Rows from block 2 of the text encoder, named by matrix and row number. Rows with one number belong to one neuron. Each number is 50 + 12 x the weight over the matrix's rms, rounded and kept within 0 to 99. All counts start at 0.
# fc1: MLP up (text_encoder.blocks.2.mlp.fc1.weight, 768x256), inputs 0-127
# fc2: MLP down (text_encoder.blocks.2.mlp.fc2.weight, 256x768, transposed), outputs 0-127
fc1.341:33 33 15 48 50 43 43 43 37 32 60 41 62 56 59 44 34 52 49 45 57 46 18 54 40 59 50 57 48 47 61 48 53 40 59 57 48 38 55 54 45 67 54 35 68 33 57 63 68 63 53 66 28 34 67 55 36 44 57 41 48 48 44 68 50 40 76 50 28 48 56 51 39 66 20 53 64 54 36 37 56 51 48 32 56 49 67 50 50 60 31 33 62 47 55 50 79 56 41 50 47 71 54 43 70 52 50 41 46 23 46 37 47 56 49 44 67 58 34 45 52 48 81 59 46 37 60 69
fc1.342:43 71 38 45 30 48 52 29 46 47 29 37 33 63 50 39 50 57 25 48 27 40 38 51 50 56 52 59 49 39 45 46 49 59 41 53 51 56 23 62 39 48 45 54 51 53 47 65 68 54 40 42 45 68 73 64 37 44 60 51 47 42 44 41 57 53 63 55 64 34 50 47 58 48 47 44 67 58 66 36 49 58 45 44 38 27 43 41 52 35 64 47 78 55 54 46 34 60 55 42 44 59 38 59 65 46 72 32 49 54 37 52 55 31 54 49 39 56 46 23 68 35 80 45 52 77 51 67
fc1.343:47 38 71 44 37 56 26 63 42 50 52 59 57 28 69 40 48 36 42 64 45 45 42 52 49 64 49 61 40 33 56 63 70 66 56 56 43 53 27 55 41 35 64 42 52 53 42 47 45 43 41 49 67 46 72 37 51 44 29 37 55 50 60 38 52 65 58 37 43 31 80 78 55 44 48 59 51 49 50 29 28 31 51 49 46 52 68 66 54 54 29 56 57 33 23 82 47 55 66 39 71 37 51 85 50 61 72 52 47 66 32 62 53 60 56 56 46 57 64 75 33 57 46 48 41 53 47 62
fc1.344:50 43 62 30 26 37 61 42 35 43 55 84 42 49 52 39 36 43 33 38 47 50 39 55 52 47 49 54 42 34 41 51 54 53 44 60 48 51 41 46 18 65 60 51 52 38 40 47 52 81 31 51 58 45 54 50 43 20 39 50 46 44 34 51 65 38 49 35 54 68 53 37 53 70 49 47 52 56 62 58 39 78 60 40 69 40 38 43 61 75 30 81 46 80 58 46 63 42 50 52 42 58 37 23 47 45 51 65 47 51 40 62 50 40 52 25 49 38 51 51 44 58 49 47 66 38 48 59
fc1.345:37 48 41 54 44 27 49 65 39 55 56 46 68 71 44 53 58 33 49 56 52 67 51 48 60 45 46 77 45 54 48 50 37 54 51 51 45 55 53 36 41 50 35 50 37 55 56 32 37 54 56 35 51 25 43 57 56 55 51 36 50 42 27 50 52 62 35 48 51 61 48 62 50 51 45 40 45 51 45 65 59 47 53 44 49 27 38 42 86 56 49 45 51 50 64 39 58 44 33 49 50 52 55 43 51 53 50 64 37 35 30 50 55 47 52 29 45 50 59 27 38 62 52 40 48 42 71 62
fc1.346:60 37 74 35 05 60 57 61 63 48 59 44 53 35 53 68 59 65 40 35 52 58 56 63 46 39 48 67 48 49 58 29 53 40 29 55 51 48 32 46 41 45 45 52 73 47 51 29 58 55 46 59 42 38 50 67 59 51 41 45 64 53 66 46 63 44 50 50 34 50 43 67 48 32 29 41 35 38 60 33 67 44 81 63 54 43 48 56 51 57 52 46 40 47 36 50 51 61 61 45 45 45 31 57 47 44 51 35 75 58 42 52 63 61 34 44 56 38 40 67 62 53 52 61 56 43 19 29
fc1.347:54 24 64 26 48 61 43 38 39 49 51 63 67 44 67 37 41 42 46 36 46 64 42 22 44 43 61 43 58 50 27 72 39 57 49 44 71 69 55 49 24 41 65 49 47 58 50 33 50 51 42 45 44 39 52 49 45 70 50 52 76 45 54 37 44 50 55 42 60 56 57 50 28 65 43 17 60 34 52 56 59 56 56 75 44 62 53 11 60 30 44 43 49 47 42 62 36 40 62 64 46 61 58 55 55 76 51 51 29 48 20 49 42 32 57 59 24 36 43 64 54 46 40 58 59 45 54 60
fc1.348:59 51 38 49 60 34 40 52 64 44 46 39 61 71 29 41 68 51 54 55 39 52 38 49 50 73 57 77 51 60 52 58 34 32 64 50 51 48 55 46 56 69 58 33 33 61 55 37 51 40 48 61 46 54 63 34 48 58 51 55 17 40 46 50 62 49 52 55 58 41 35 49 57 37 35 62 13 60 46 42 45 49 38 68 40 50 58 51 53 59 41 59 29 51 51 63 51 53 37 48 32 35 43 49 59 53 45 75 37 32 58 58 55 42 49 34 53 52 30 49 56 26 45 48 40 46 39 44
fc1.349:40 48 48 49 58 51 51 47 49 43 50 79 49 63 69 78 58 40 64 56 38 48 34 35 40 47 51 41 57 64 39 70 58 45 72 46 71 72 54 71 34 55 52 40 54 52 50 59 46 48 37 50 62 54 46 53 50 63 49 51 53 46 38 64 33 57 38 68 48 50 56 39 75 53 53 54 54 33 47 43 49 55 34 62 33 52 57 31 48 39 37 26 47 68 79 50 67 55 44 61 37 35 33 21 49 42 76 49 21 43 50 27 50 25 41 48 46 55 58 60 47 43 44 68 48 50 73 46
fc1.350:36 43 39 51 60 54 51 57 63 50 60 53 62 75 49 31 27 47 68 41 43 40 51 49 19 24 51 66 33 79 46 56 56 39 49 30 37 66 40 84 47 50 24 58 40 43 48 44 53 39 60 48 60 38 50 61 29 65 50 55 67 47 51 50 60 52 47 56 52 57 50 33 56 70 28 51 46 60 42 46 38 29 28 49 43 52 68 53 66 49 59 57 63 56 30 28 35 50 59 59 55 54 49 65 53 52 71 41 39 49 57 48 45 48 48 39 51 53 38 56 41 49 61 51 45 58 49 45
fc1.351:54 18 57 45 65 63 41 41 34 45 41 49 50 49 78 76 30 48 64 54 39 46 51 55 51 46 54 45 42 20 49 58 45 48 39 41 43 67 42 46 45 74 65 45 45 50 51 58 56 54 57 53 56 61 37 50 57 35 49 34 46 47 62 43 57 36 45 53 43 55 48 43 50 29 41 42 57 35 66 83 50 69 71 49 50 52 51 52 30 57 75 61 50 44 48 56 56 33 72 55 50 58 46 71 62 38 16 33 54 66 48 52 43 55 63 53 71 32 60 50 49 45 35 61 71 62 49 52
fc1.352:59 55 49 15 68 55 49 53 38 43 29 23 64 46 60 71 44 56 31 74 32 71 60 64 39 41 54 44 36 57 45 66 49 54 57 45 35 54 55 80 73 55 60 55 48 68 76 53 49 52 83 40 44 44 43 42 45 43 50 44 37 42 58 49 53 41 53 46 44 43 25 30 79 52 40 46 43 59 72 53 56 60 39 58 56 46 58 50 64 50 49 47 50 47 54 69 50 54 47 57 45 34 76 42 53 54 30 48 50 49 30 70 40 41 44 45 51 47 52 63 47 66 35 60 25 54 50 74
fc1.353:59 57 44 51 77 40 34 66 48 83 43 35 50 66 50 49 51 57 64 43 57 42 52 36 53 50 45 63 49 60 45 39 68 67 48 43 21 51 59 62 47 51 52 66 59 58 38 34 50 45 59 50 99 60 65 59 46 55 57 51 50 56 40 30 63 58 48 49 54 45 56 57 76 66 45 76 52 45 61 42 55 44 38 60 45 54 51 53 42 56 51 58 51 40 57 55 57 49 53 57 52 52 60 46 55 38 42 42 36 57 70 61 36 61 67 55 40 43 50 47 52 50 52 55 36 42 50 41
fc1.354:46 48 63 60 55 70 37 52 56 58 35 41 56 64 64 49 53 40 55 36 41 51 48 27 52 61 44 62 37 48 36 65 51 29 36 42 47 22 48 31 40 63 63 58 45 52 70 46 74 50 51 49 63 50 54 39 40 53 55 56 41 49 53 55 60 48 48 51 51 51 50 53 56 67 37 60 32 74 35 46 32 64 42 55 48 45 56 69 42 46 67 62 61 49 42 46 24 42 61 73 50 74 68 51 47 62 58 61 34 57 60 30 36 54 47 47 65 27 63 47 39 49 48 50 39 69 48 50
fc1.355:41 57 45 48 50 40 41 55 37 50 46 47 43 29 50 99 60 54 55 58 69 59 33 49 38 65 45 27 47 62 33 32 51 52 26 48 47 54 62 45 38 50 47 42 55 31 64 31 54 49 60 32 52 41 47 38 31 39 53 29 32 44 46 57 62 43 42 36 41 47 62 52 30 64 39 47 37 46 37 44 51 48 55 49 43 34 55 51 44 74 38 41 46 68 25 58 54 47 55 38 50 72 36 18 57 53 30 45 78 35 35 48 46 57 31 36 37 61 42 47 46 76 55 52 80 57 69 60
fc1.356:51 57 27 54 60 54 33 40 61 55 38 54 40 62 37 33 52 52 36 61 49 55 48 48 50 47 61 36 54 45 49 50 62 39 47 60 49 57 53 43 59 44 80 44 55 50 59 47 58 59 50 23 34 44 44 50 25 46 50 40 39 38 53 38 63 25 24 48 48 52 26 54 60 45 47 38 47 54 48 54 33 47 42 66 63 51 50 32 51 38 46 57 50 74 43 50 31 68 29 33 41 53 46 56 43 45 38 57 42 53 54 51 46 42 41 37 40 63 48 60 54 36 70 52 45 56 32 64
fc1.357:52 48 54 38 39 61 56 60 44 46 39 55 48 76 28 03 67 55 44 46 56 57 58 34 37 60 76 58 38 59 51 50 49 52 31 52 70 50 49 45 37 34 56 51 50 52 56 42 56 41 53 44 61 46 41 38 58 52 54 44 47 65 50 32 37 63 36 36 27 37 47 49 32 50 32 55 50 46 58 71 34 53 40 45 36 50 42 56 56 34 67 48 43 52 54 64 27 42 42 47 47 62 61 47 50 15 43 54 50 48 56 51 38 68 58 54 71 81 43 70 45 17 57 24 49 61 79 67
fc1.358:53 48 32 42 31 34 56 52 49 53 62 50 48 59 69 58 43 38 35 63 49 45 42 50 47 47 76 47 45 51 67 61 56 47 55 59 20 48 45 60 46 48 45 45 46 40 59 45 49 39 33 49 53 36 60 34 61 35 57 24 55 54 49 40 57 54 50 61 59 45 55 67 53 59 53 53 50 42 65 53 46 50 36 51 46 69 59 53 81 60 49 75 43 41 39 66 66 65 49 27 46 52 62 52 47 70 55 49 54 51 51 53 35 68 60 59 48 63 52 43 37 45 55 61 42 51 62 53
fc1.359:50 60 65 41 57 57 31 66 35 45 36 39 53 47 44 50 59 33 44 53 59 22 36 40 56 50 49 58 45 75 53 49 56 49 42 49 50 63 29 56 53 24 45 57 31 44 44 34 46 42 46 47 57 75 63 60 35 48 52 50 41 66 53 40 42 39 64 40 65 33 65 49 47 32 41 55 33 49 32 55 50 51 69 66 48 40 37 07 44 67 45 54 56 24 61 49 57 31 37 55 68 47 53 44 58 62 50 34 46 45 59 26 64 38 50 63 52 70 19 62 70 46 58 54 38 54 59 44
fc1.360:40 52 54 55 41 38 71 69 45 28 71 54 60 67 38 50 66 51 43 69 64 61 48 36 44 57 74 49 68 71 87 52 46 31 45 31 56 32 51 37 35 61 50 57 47 45 52 33 64 45 70 45 45 53 80 41 45 43 45 38 54 36 60 47 52 45 47 47 76 52 81 32 51 61 46 44 49 38 47 53 48 51 35 46 37 48 55 41 37 51 73 53 54 32 56 58 49 56 57 81 40 41 86 43 51 19 41 52 57 64 49 67 56 58 59 55 62 45 44 39 51 30 44 62 75 49 51 55
fc1.361:41 62 57 79 45 64 45 66 35 59 48 72 25 37 37 31 53 51 40 49 52 77 48 48 54 47 37 52 42 33 30 77 58 61 60 35 42 68 61 38 32 28 30 38 69 57 35 34 64 64 53 63 46 68 32 45 51 28 42 50 59 51 39 55 55 65 53 51 25 53 51 41 45 53 39 73 60 56 48 46 30 26 67 48 38 47 45 60 49 27 64 44 55 53 35 46 42 46 36 52 51 53 50 56 44 31 55 56 42 63 50 61 59 43 44 51 43 42 35 64 53 57 37 57 49 32 54 50
fc1.362:52 33 62 61 49 54 52 48 74 32 31 39 47 45 45 34 56 43 48 61 51 44 50 40 50 63 29 25 48 37 67 61 49 34 79 49 43 50 49 47 72 60 61 76 30 50 34 48 55 54 57 47 59 57 86 57 35 58 43 62 21 54 56 58 51 42 54 62 54 30 43 40 46 57 36 65 60 50 46 56 48 63 69 47 29 46 65 33 57 50 49 62 58 59 37 66 37 49 23 61 40 42 32 78 23 54 42 52 34 57 48 46 58 27 41 41 59 44 54 58 68 41 54 63 48 55 56 60
fc1.363:50 72 29 40 51 50 40 37 53 45 43 52 52 59 47 59 45 59 64 41 51 54 26 44 28 57 72 48 45 51 60 46 36 46 50 57 55 53 70 46 59 45 33 78 50 51 78 56 40 41 44 61 49 55 37 25 43 63 38 49 51 51 59 51 38 36 52 46 40 62 45 44 52 48 48 59 71 24 47 53 41 73 51 37 62 53 52 40 37 42 43 64 41 50 57 53 42 57 67 28 51 70 60 55 48 40 47 64 72 43 42 44 47 44 17 50 45 49 56 72 62 54 43 67 47 33 60 63
fc1.364:47 50 44 43 64 31 47 38 31 57 63 48 47 51 47 62 51 26 47 20 47 63 52 54 53 48 67 50 65 49 43 41 55 44 60 47 22 57 64 38 29 43 44 60 48 49 38 23 76 58 49 50 32 55 32 48 37 52 61 37 33 67 40 61 38 48 31 39 57 28 49 61 44 49 38 57 35 48 45 55 52 53 48 47 40 66 45 40 69 41 41 53 57 51 75 75 39 48 60 48 14 57 51 32 52 49 43 43 59 65 44 66 46 74 37 51 26 58 38 46 55 47 45 44 58 46 46 63
fc1.365:40 30 50 61 31 58 48 50 62 45 63 53 49 62 50 48 25 22 42 58 58 57 46 34 58 45 51 51 50 69 44 49 54 43 57 45 45 44 55 33 39 50 32 61 51 48 59 50 51 53 63 60 50 53 24 37 79 46 77 49 41 28 46 55 66 48 61 45 50 29 48 38 52 79 42 59 50 46 64 53 53 34 57 34 52 51 41 57 46 32 44 63 51 56 40 45 38 38 49 21 58 48 54 48 31 39 48 61 49 49 35 43 50 44 52 08 21 68 50 51 51 45 53 50 32 45 38 54
fc1.366:49 60 39 50 53 68 66 35 54 66 55 61 35 45 47 40 66 40 58 51 55 61 34 45 51 32 34 45 35 53 25 45 86 37 50 61 46 46 62 35 54 48 39 70 50 50 56 65 56 49 33 35 49 48 49 47 41 46 59 55 36 44 55 59 51 33 58 40 55 50 71 46 75 53 54 59 51 67 42 51 61 62 41 48 59 50 47 40 36 60 52 50 28 47 61 53 49 59 54 57 42 54 67 75 39 58 35 39 67 28 51 45 65 42 42 63 61 67 50 61 76 44 52 50 40 59 48 71
fc1.367:81 40 71 45 59 27 57 48 50 41 41 63 62 39 28 48 62 47 61 52 65 53 70 50 50 22 27 33 23 53 40 43 56 51 47 27 61 46 62 46 45 46 44 41 11 64 39 47 70 38 54 39 68 64 68 50 50 62 36 49 38 47 67 43 57 40 41 23 37 21 56 34 48 62 63 64 60 41 59 56 39 59 51 63 34 42 69 53 51 52 63 45 30 51 58 43 52 61 56 46 19 38 51 42 50 56 59 59 50 45 48 51 47 56 33 65 50 46 53 41 33 39 52 50 47 66 35 77
fc2.341:74 47 40 37 73 31 53 75 54 44 41 44 52 73 47 55 60 25 42 80 40 65 66 63 07 86 42 47 64 56 49 60 37 46 40 32 49 49 45 69 31 79 62 15 63 58 44 25 30 56 48 46 38 39 34 36 41 48 84 38 35 17 60 49 49 68 36 27 37 60 65 73 50 80 74 49 34 48 31 12 56 39 69 55 31 52 51 40 62 64 65 43 52 59 73 37 60 40 74 58 51 48 34 49 69 48 41 36 47 46 49 71 70 51 66 72 64 56 61 64 50 47 32 47 60 44 26 64
fc2.342:63 40 49 64 63 42 43 50 36 54 52 23 47 56 48 40 49 47 71 42 60 31 50 44 50 31 41 59 71 59 40 62 50 31 45 46 57 49 44 55 52 67 59 42 50 45 41 53 38 44 49 38 45 60 77 38 44 50 52 39 43 17 47 56 51 50 24 61 52 44 53 58 48 55 28 38 60 50 60 44 56 58 53 56 52 77 73 51 59 51 39 41 56 55 39 54 59 38 59 50 51 53 46 83 55 50 56 47 48 59 51 63 57 50 55 56 49 55 45 54 55 50 40 31 39 56 38 51
fc2.343:49 49 55 56 53 49 50 49 50 50 51 53 50 51 62 45 53 35 52 54 51 47 45 52 51 53 39 53 55 57 59 51 56 46 43 56 54 52 57 45 56 48 48 36 48 48 50 43 49 55 51 54 59 43 48 49 65 57 50 46 57 54 54 56 51 60 50 50 56 55 52 48 58 50 50 53 41 52 50 41 50 52 48 47 51 48 58 50 51 46 51 52 50 50 52 55 46 51 58 48 55 56 50 51 53 47 49 50 45 51 43 52 46 50 51 54 54 52 56 59 61 50 48 37 44 52 49 41
fc2.344:52 50 57 44 37 53 61 32 41 64 49 33 58 23 86 56 36 43 49 52 62 66 23 47 24 39 44 18 49 48 57 39 44 60 60 70 43 63 39 49 43 32 51 48 56 55 39 50 75 72 41 51 16 50 75 30 00 37 53 45 37 50 46 52 49 47 44 66 29 40 52 65 53 43 63 45 58 71 54 43 41 38 66 53 23 40 47 63 56 55 57 39 45 45 14 56 52 61 52 66 53 54 46 70 55 61 36 68 45 77 36 53 37 54 25 45 49 52 48 70 38 50 41 52 47 56 56 78
fc2.345:49 49 52 55 49 56 52 59 37 42 52 42 47 63 56 49 53 50 55 49 54 46 49 48 58 51 44 50 51 50 50 51 49 49 44 61 55 53 62 53 47 45 51 50 47 50 40 44 46 52 49 49 44 51 42 46 50 47 53 45 50 48 50 50 43 52 41 54 53 54 55 57 47 49 45 59 49 47 48 61 52 41 51 50 28 53 49 48 50 52 49 48 50 50 49 50 46 49 50 57 48 55 50 51 49 43 50 64 35 54 37 48 49 62 54 44 44 50 52 43 47 50 47 51 56 49 52 57
fc2.346:54 56 57 71 52 52 47 66 50 49 53 33 39 63 66 41 52 36 49 58 50 68 67 64 57 52 38 40 36 52 73 49 64 44 49 69 56 66 55 48 80 42 42 55 62 51 52 28 42 54 50 39 33 54 59 53 50 50 63 55 46 38 61 62 57 46 52 76 43 56 41 35 71 54 31 52 42 48 57 36 43 36 38 51 59 26 70 38 52 51 55 45 37 53 25 48 64 54 57 46 44 42 35 50 54 40 61 47 51 51 71 73 64 48 56 62 55 79 36 72 49 51 33 60 47 59 50 57
fc2.347:35 69 33 53 47 40 56 46 63 54 59 51 51 42 76 80 36 64 43 67 31 55 36 48 41 30 46 50 39 51 87 56 55 43 53 50 44 28 38 39 50 33 53 49 29 51 55 49 29 43 53 69 58 59 57 53 24 43 34 39 45 43 47 50 33 50 67 44 60 78 57 49 44 59 05 52 58 57 47 56 69 30 36 35 43 57 54 41 66 23 59 49 78 66 44 60 35 47 77 23 57 50 62 64 40 46 41 41 69 65 50 53 50 47 43 37 53 64 37 34 53 42 36 39 67 55 52 51
fc2.348:51 49 52 64 30 48 51 43 44 53 30 57 32 64 29 58 60 73 56 32 54 30 57 60 69 32 62 41 42 42 51 76 42 52 47 43 67 39 55 84 45 45 71 68 25 42 67 59 60 49 45 44 47 27 59 59 47 51 76 46 39 42 66 18 50 28 35 41 44 59 61 64 41 38 40 49 26 42 39 25 27 42 41 49 71 66 53 51 46 38 55 57 30 59 45 58 48 21 55 63 53 41 47 50 67 61 63 58 37 74 55 56 72 44 28 37 29 43 60 42 52 70 55 49 39 23 66 62
fc2.349:53 55 51 40 53 52 41 43 50 54 51 48 49 46 44 63 50 49 58 60 44 39 50 40 53 50 45 42 68 51 42 57 46 49 55 43 46 38 57 56 58 55 59 51 52 50 64 33 52 37 59 60 61 34 49 58 57 24 27 54 51 52 54 46 42 44 51 41 43 66 44 40 32 51 23 60 29 47 55 38 46 44 38 50 49 45 44 38 47 56 45 68 57 55 59 65 52 51 42 45 59 50 56 55 68 57 57 26 55 55 50 52 52 47 41 54 51 50 55 23 43 46 52 47 44 46 67 34
fc2.350:46 48 59 51 45 52 50 58 63 50 42 62 59 60 51 55 54 56 59 46 56 50 40 44 53 51 55 56 54 70 45 50 56 54 49 45 50 54 40 57 41 69 50 48 52 53 52 43 48 49 58 64 45 57 49 50 53 62 47 59 42 57 51 41 58 56 40 50 64 63 54 51 60 54 39 36 47 45 53 48 45 57 52 51 47 29 56 52 54 59 49 57 51 50 40 57 48 46 54 49 46 54 57 41 54 50 39 48 38 50 42 47 62 48 49 52 43 60 54 50 50 49 50 47 44 50 54 57
fc2.351:21 72 50 29 38 57 38 61 85 72 24 46 50 71 40 51 53 33 23 78 60 47 50 38 45 32 42 84 41 56 55 57 80 53 54 69 84 69 56 59 51 30 52 85 76 55 33 52 48 71 29 52 50 21 75 39 72 29 57 65 59 50 78 66 26 30 48 71 50 41 51 17 46 35 53 42 80 39 62 56 20 27 40 47 28 51 56 45 55 50 70 44 49 69 41 61 48 48 36 49 36 39 44 30 51 44 49 60 60 22 51 33 32 33 59 49 39 60 32 32 32 68 58 68 56 17 78 30
fc2.352:56 37 52 45 61 45 54 39 56 55 57 47 38 51 51 64 56 53 47 52 63 56 70 51 47 44 47 71 54 58 68 62 52 53 82 48 54 38 65 48 61 38 42 73 64 48 54 47 51 67 42 30 40 79 50 29 52 50 48 40 48 60 48 40 50 60 39 49 53 50 63 45 75 33 45 63 55 33 55 45 67 46 61 67 49 46 33 58 49 44 41 60 39 43 64 47 31 49 41 59 49 57 40 48 43 51 58 47 41 60 43 50 64 51 43 43 50 66 52 75 29 53 50 59 47 36 57 38
fc2.353:54 53 35 52 69 41 48 53 50 35 50 54 41 40 47 55 53 45 68 57 62 42 48 47 57 48 48 58 48 27 53 59 47 40 52 51 55 55 61 58 65 51 54 45 54 48 49 45 42 50 47 60 46 49 49 44 42 54 47 50 61 61 48 37 57 51 52 43 54 42 56 18 49 70 55 53 63 58 60 44 52 53 49 35 33 78 54 59 47 63 70 56 57 48 42 63 49 32 58 61 76 58 57 44 44 41 48 57 50 37 55 53 69 65 50 60 34 50 43 35 43 76 53 40 52 66 46 47
fc2.354:57 42 50 52 46 51 53 66 50 54 45 56 55 56 51 60 37 51 47 51 31 46 52 75 45 52 52 56 51 49 69 49 41 38 37 58 50 50 50 48 41 49 50 38 45 48 39 49 50 52 57 47 42 50 59 49 58 27 60 50 49 44 52 45 71 61 59 61 37 53 26 40 55 52 72 43 51 56 45 49 47 42 51 71 31 45 59 61 50 40 69 48 32 57 43 57 46 51 47 42 40 57 47 45 39 58 27 57 38 52 41 47 48 53 67 61 48 51 53 48 58 67 48 53 53 52 53 50
fc2.355:64 53 63 45 47 58 44 67 61 60 42 55 60 47 51 23 42 47 28 71 47 52 50 61 35 55 54 52 43 32 51 66 45 48 32 60 43 49 58 47 19 28 47 47 51 56 55 58 45 34 37 29 45 48 39 33 43 50 41 36 41 52 60 49 58 45 60 24 37 58 51 63 44 56 76 55 48 40 77 24 44 35 52 32 38 59 65 51 68 49 60 60 50 41 59 50 63 66 56 45 56 67 67 22 51 42 55 33 46 48 45 67 42 53 45 62 48 55 52 54 46 67 54 66 61 45 50 71
fc2.356:53 51 50 52 49 48 38 47 53 53 49 49 50 59 47 47 49 50 50 50 58 50 47 48 50 56 49 56 50 50 52 43 49 50 43 52 54 54 59 50 56 51 50 51 47 50 50 46 49 58 49 48 51 50 50 52 44 53 42 52 46 42 53 44 52 45 51 49 51 52 48 53 50 52 49 42 53 50 50 52 52 55 51 51 55 50 50 50 50 51 54 48 50 57 56 49 49 50 46 49 53 52 44 52 51 54 50 46 49 50 49 49 50 48 48 50 48 54 46 51 48 48 50 50 51 49 47 51
fc2.357:36 43 40 33 33 64 52 46 51 57 56 56 63 70 46 40 46 51 49 57 44 53 49 43 35 59 43 47 28 48 55 43 56 40 51 37 58 54 61 56 53 44 41 56 40 25 54 59 38 53 55 55 62 77 39 54 53 42 68 47 45 53 64 46 66 61 52 49 46 54 68 33 41 67 34 46 51 61 56 64 53 40 58 44 50 49 50 41 52 33 52 47 50 49 45 36 50 48 46 36 46 58 62 44 59 37 62 52 32 56 47 58 51 54 63 65 46 70 37 56 51 45 37 29 62 48 56 52
fc2.358:50 44 41 52 47 60 48 42 41 50 49 62 55 48 34 50 52 35 50 41 51 46 55 24 44 69 43 58 49 55 69 43 56 46 59 48 47 34 44 50 61 48 48 38 53 67 59 44 52 53 58 53 48 47 31 52 68 55 29 34 42 41 50 39 46 59 45 48 41 55 44 53 57 55 45 65 44 47 56 54 42 65 38 41 69 58 58 50 59 49 55 56 49 56 42 47 55 63 42 55 72 57 48 62 48 55 57 50 53 55 45 35 44 72 52 51 46 57 55 62 57 38 37 39 37 52 51 41
fc2.359:41 45 57 55 51 34 51 54 35 57 58 61 65 39 51 56 39 59 54 50 29 44 09 46 48 46 68 47 33 47 51 43 51 38 65 53 50 64 36 46 50 53 58 45 64 49 41 46 45 49 45 52 35 42 40 45 46 43 48 37 44 36 26 51 47 64 35 39 34 34 52 70 53 57 52 65 56 46 45 80 65 50 48 51 46 49 82 50 57 51 47 21 44 45 59 53 50 50 67 45 57 54 50 48 47 45 42 73 52 46 49 48 44 60 53 65 42 41 37 56 68 53 41 43 50 31 62 37
fc2.360:49 59 58 55 42 67 36 54 50 55 55 54 57 64 68 66 52 52 38 36 44 36 34 49 38 50 71 67 55 68 34 38 39 20 37 45 60 50 53 33 36 47 52 57 39 33 54 46 63 56 48 53 50 71 51 50 66 42 36 65 39 57 51 60 58 67 41 48 50 52 51 59 41 51 62 64 30 43 50 49 56 48 50 49 45 54 62 58 41 45 48 57 57 52 45 40 47 62 41 56 55 48 57 46 56 51 57 45 51 79 47 64 53 41 50 39 52 47 17 66 50 58 34 67 61 65 64 48
fc2.361:63 40 46 55 46 45 39 58 52 47 51 35 45 41 26 49 68 59 37 69 50 16 46 22 47 53 47 51 45 39 52 82 47 36 58 35 55 37 58 39 57 64 34 38 57 37 52 58 46 46 50 55 49 29 29 59 47 44 50 48 84 59 45 62 47 55 39 49 64 70 33 34 50 53 41 47 34 43 60 62 46 71 57 46 69 45 38 49 72 40 56 45 50 49 82 45 40 33 53 50 47 40 53 37 58 55 70 64 40 46 54 44 58 55 57 44 43 33 49 43 64 47 60 66 33 39 62 46
fc2.362:52 52 49 55 49 44 63 51 50 49 48 47 39 40 52 51 66 47 46 50 55 53 49 45 51 48 48 57 55 40 51 60 36 32 46 46 48 49 55 50 58 50 49 65 29 44 52 53 53 67 52 50 49 56 49 63 51 57 37 58 49 49 38 45 51 50 66 67 35 49 58 60 48 57 52 54 51 48 45 52 65 55 57 46 54 50 56 50 47 43 50 46 61 56 45 44 44 57 37 68 48 46 48 61 49 69 54 50 50 53 49 50 56 59 42 58 54 57 51 59 54 57 56 39 48 63 57 54
fc2.363:78 40 67 81 25 57 57 26 25 60 32 59 34 49 58 31 35 37 42 54 53 65 59 45 56 85 73 52 45 40 33 50 50 53 76 41 48 53 62 61 67 39 30 47 19 76 50 63 49 48 69 40 47 89 72 49 42 30 60 31 19 72 48 14 43 41 60 26 77 44 99 47 51 83 33 50 34 31 83 46 40 59 64 74 22 30 94 46 59 72 58 62 46 57 25 73 90 30 39 64 53 57 81 84 69 42 45 14 55 60 63 52 59 33 40 66 28 69 38 50 88 34 45 51 44 34 50 70
fc2.364:64 40 48 54 53 19 58 50 32 45 47 49 51 65 38 31 69 41 42 41 50 66 59 56 30 47 36 44 60 21 58 62 46 53 53 17 44 47 34 60 57 65 50 59 54 50 68 55 57 37 58 46 55 46 56 34 68 41 63 44 34 38 52 29 21 62 48 55 42 63 61 48 50 71 47 52 52 50 37 39 73 59 50 68 47 78 39 70 44 47 51 62 67 41 70 40 48 65 41 49 27 61 44 71 48 62 62 49 49 53 53 25 61 52 50 67 59 68 43 54 48 60 27 54 59 67 68 37
fc2.365:59 45 41 41 54 45 52 39 41 48 58 50 55 49 52 45 36 39 49 56 48 41 54 43 51 47 46 52 50 50 45 45 48 42 51 55 50 50 48 43 54 47 51 50 64 37 51 55 50 44 55 62 43 50 48 43 36 50 60 49 54 49 50 52 50 61 58 54 46 54 37 51 53 54 43 68 51 48 45 52 53 49 54 57 46 44 39 50 45 38 48 53 50 40 52 46 47 36 48 38 50 54 34 61 32 56 50 50 44 49 50 41 49 48 50 44 43 44 49 47 50 51 52 49 40 55 37 60
fc2.366:44 52 50 46 56 43 54 35 45 62 33 58 71 43 51 44 62 50 33 23 61 49 50 50 53 43 58 48 40 36 61 64 51 71 42 54 38 57 48 52 45 40 39 22 45 47 54 36 50 54 40 50 72 84 44 36 49 53 50 52 48 58 62 42 50 50 50 37 56 51 58 61 62 46 58 49 41 35 50 61 56 52 42 68 61 49 32 38 09 65 31 58 40 59 68 57 47 41 63 52 68 52 66 34 25 51 56 57 43 52 63 47 38 45 45 54 38 41 48 48 74 62 39 63 56 64 47 62
fc2.367:81 63 28 27 67 43 43 63 68 79 43 37 58 35 62 28 33 21 24 26 62 44 34 34 49 53 65 47 41 43 35 43 65 74 55 26 51 40 66 56 24 67 36 47 39 63 57 72 47 76 50 52 42 82 61 45 51 48 48 27 66 49 31 53 41 35 32 29 72 59 64 66 22 46 43 51 69 49 27 28 36 47 75 65 47 57 46 51 70 62 62 47 39 43 53 81 57 63 56 69 41 54 65 46 51 49 50 48 48 36 69 56 46 23 33 50 31 48 59 74 47 40 65 43 27 49 58 77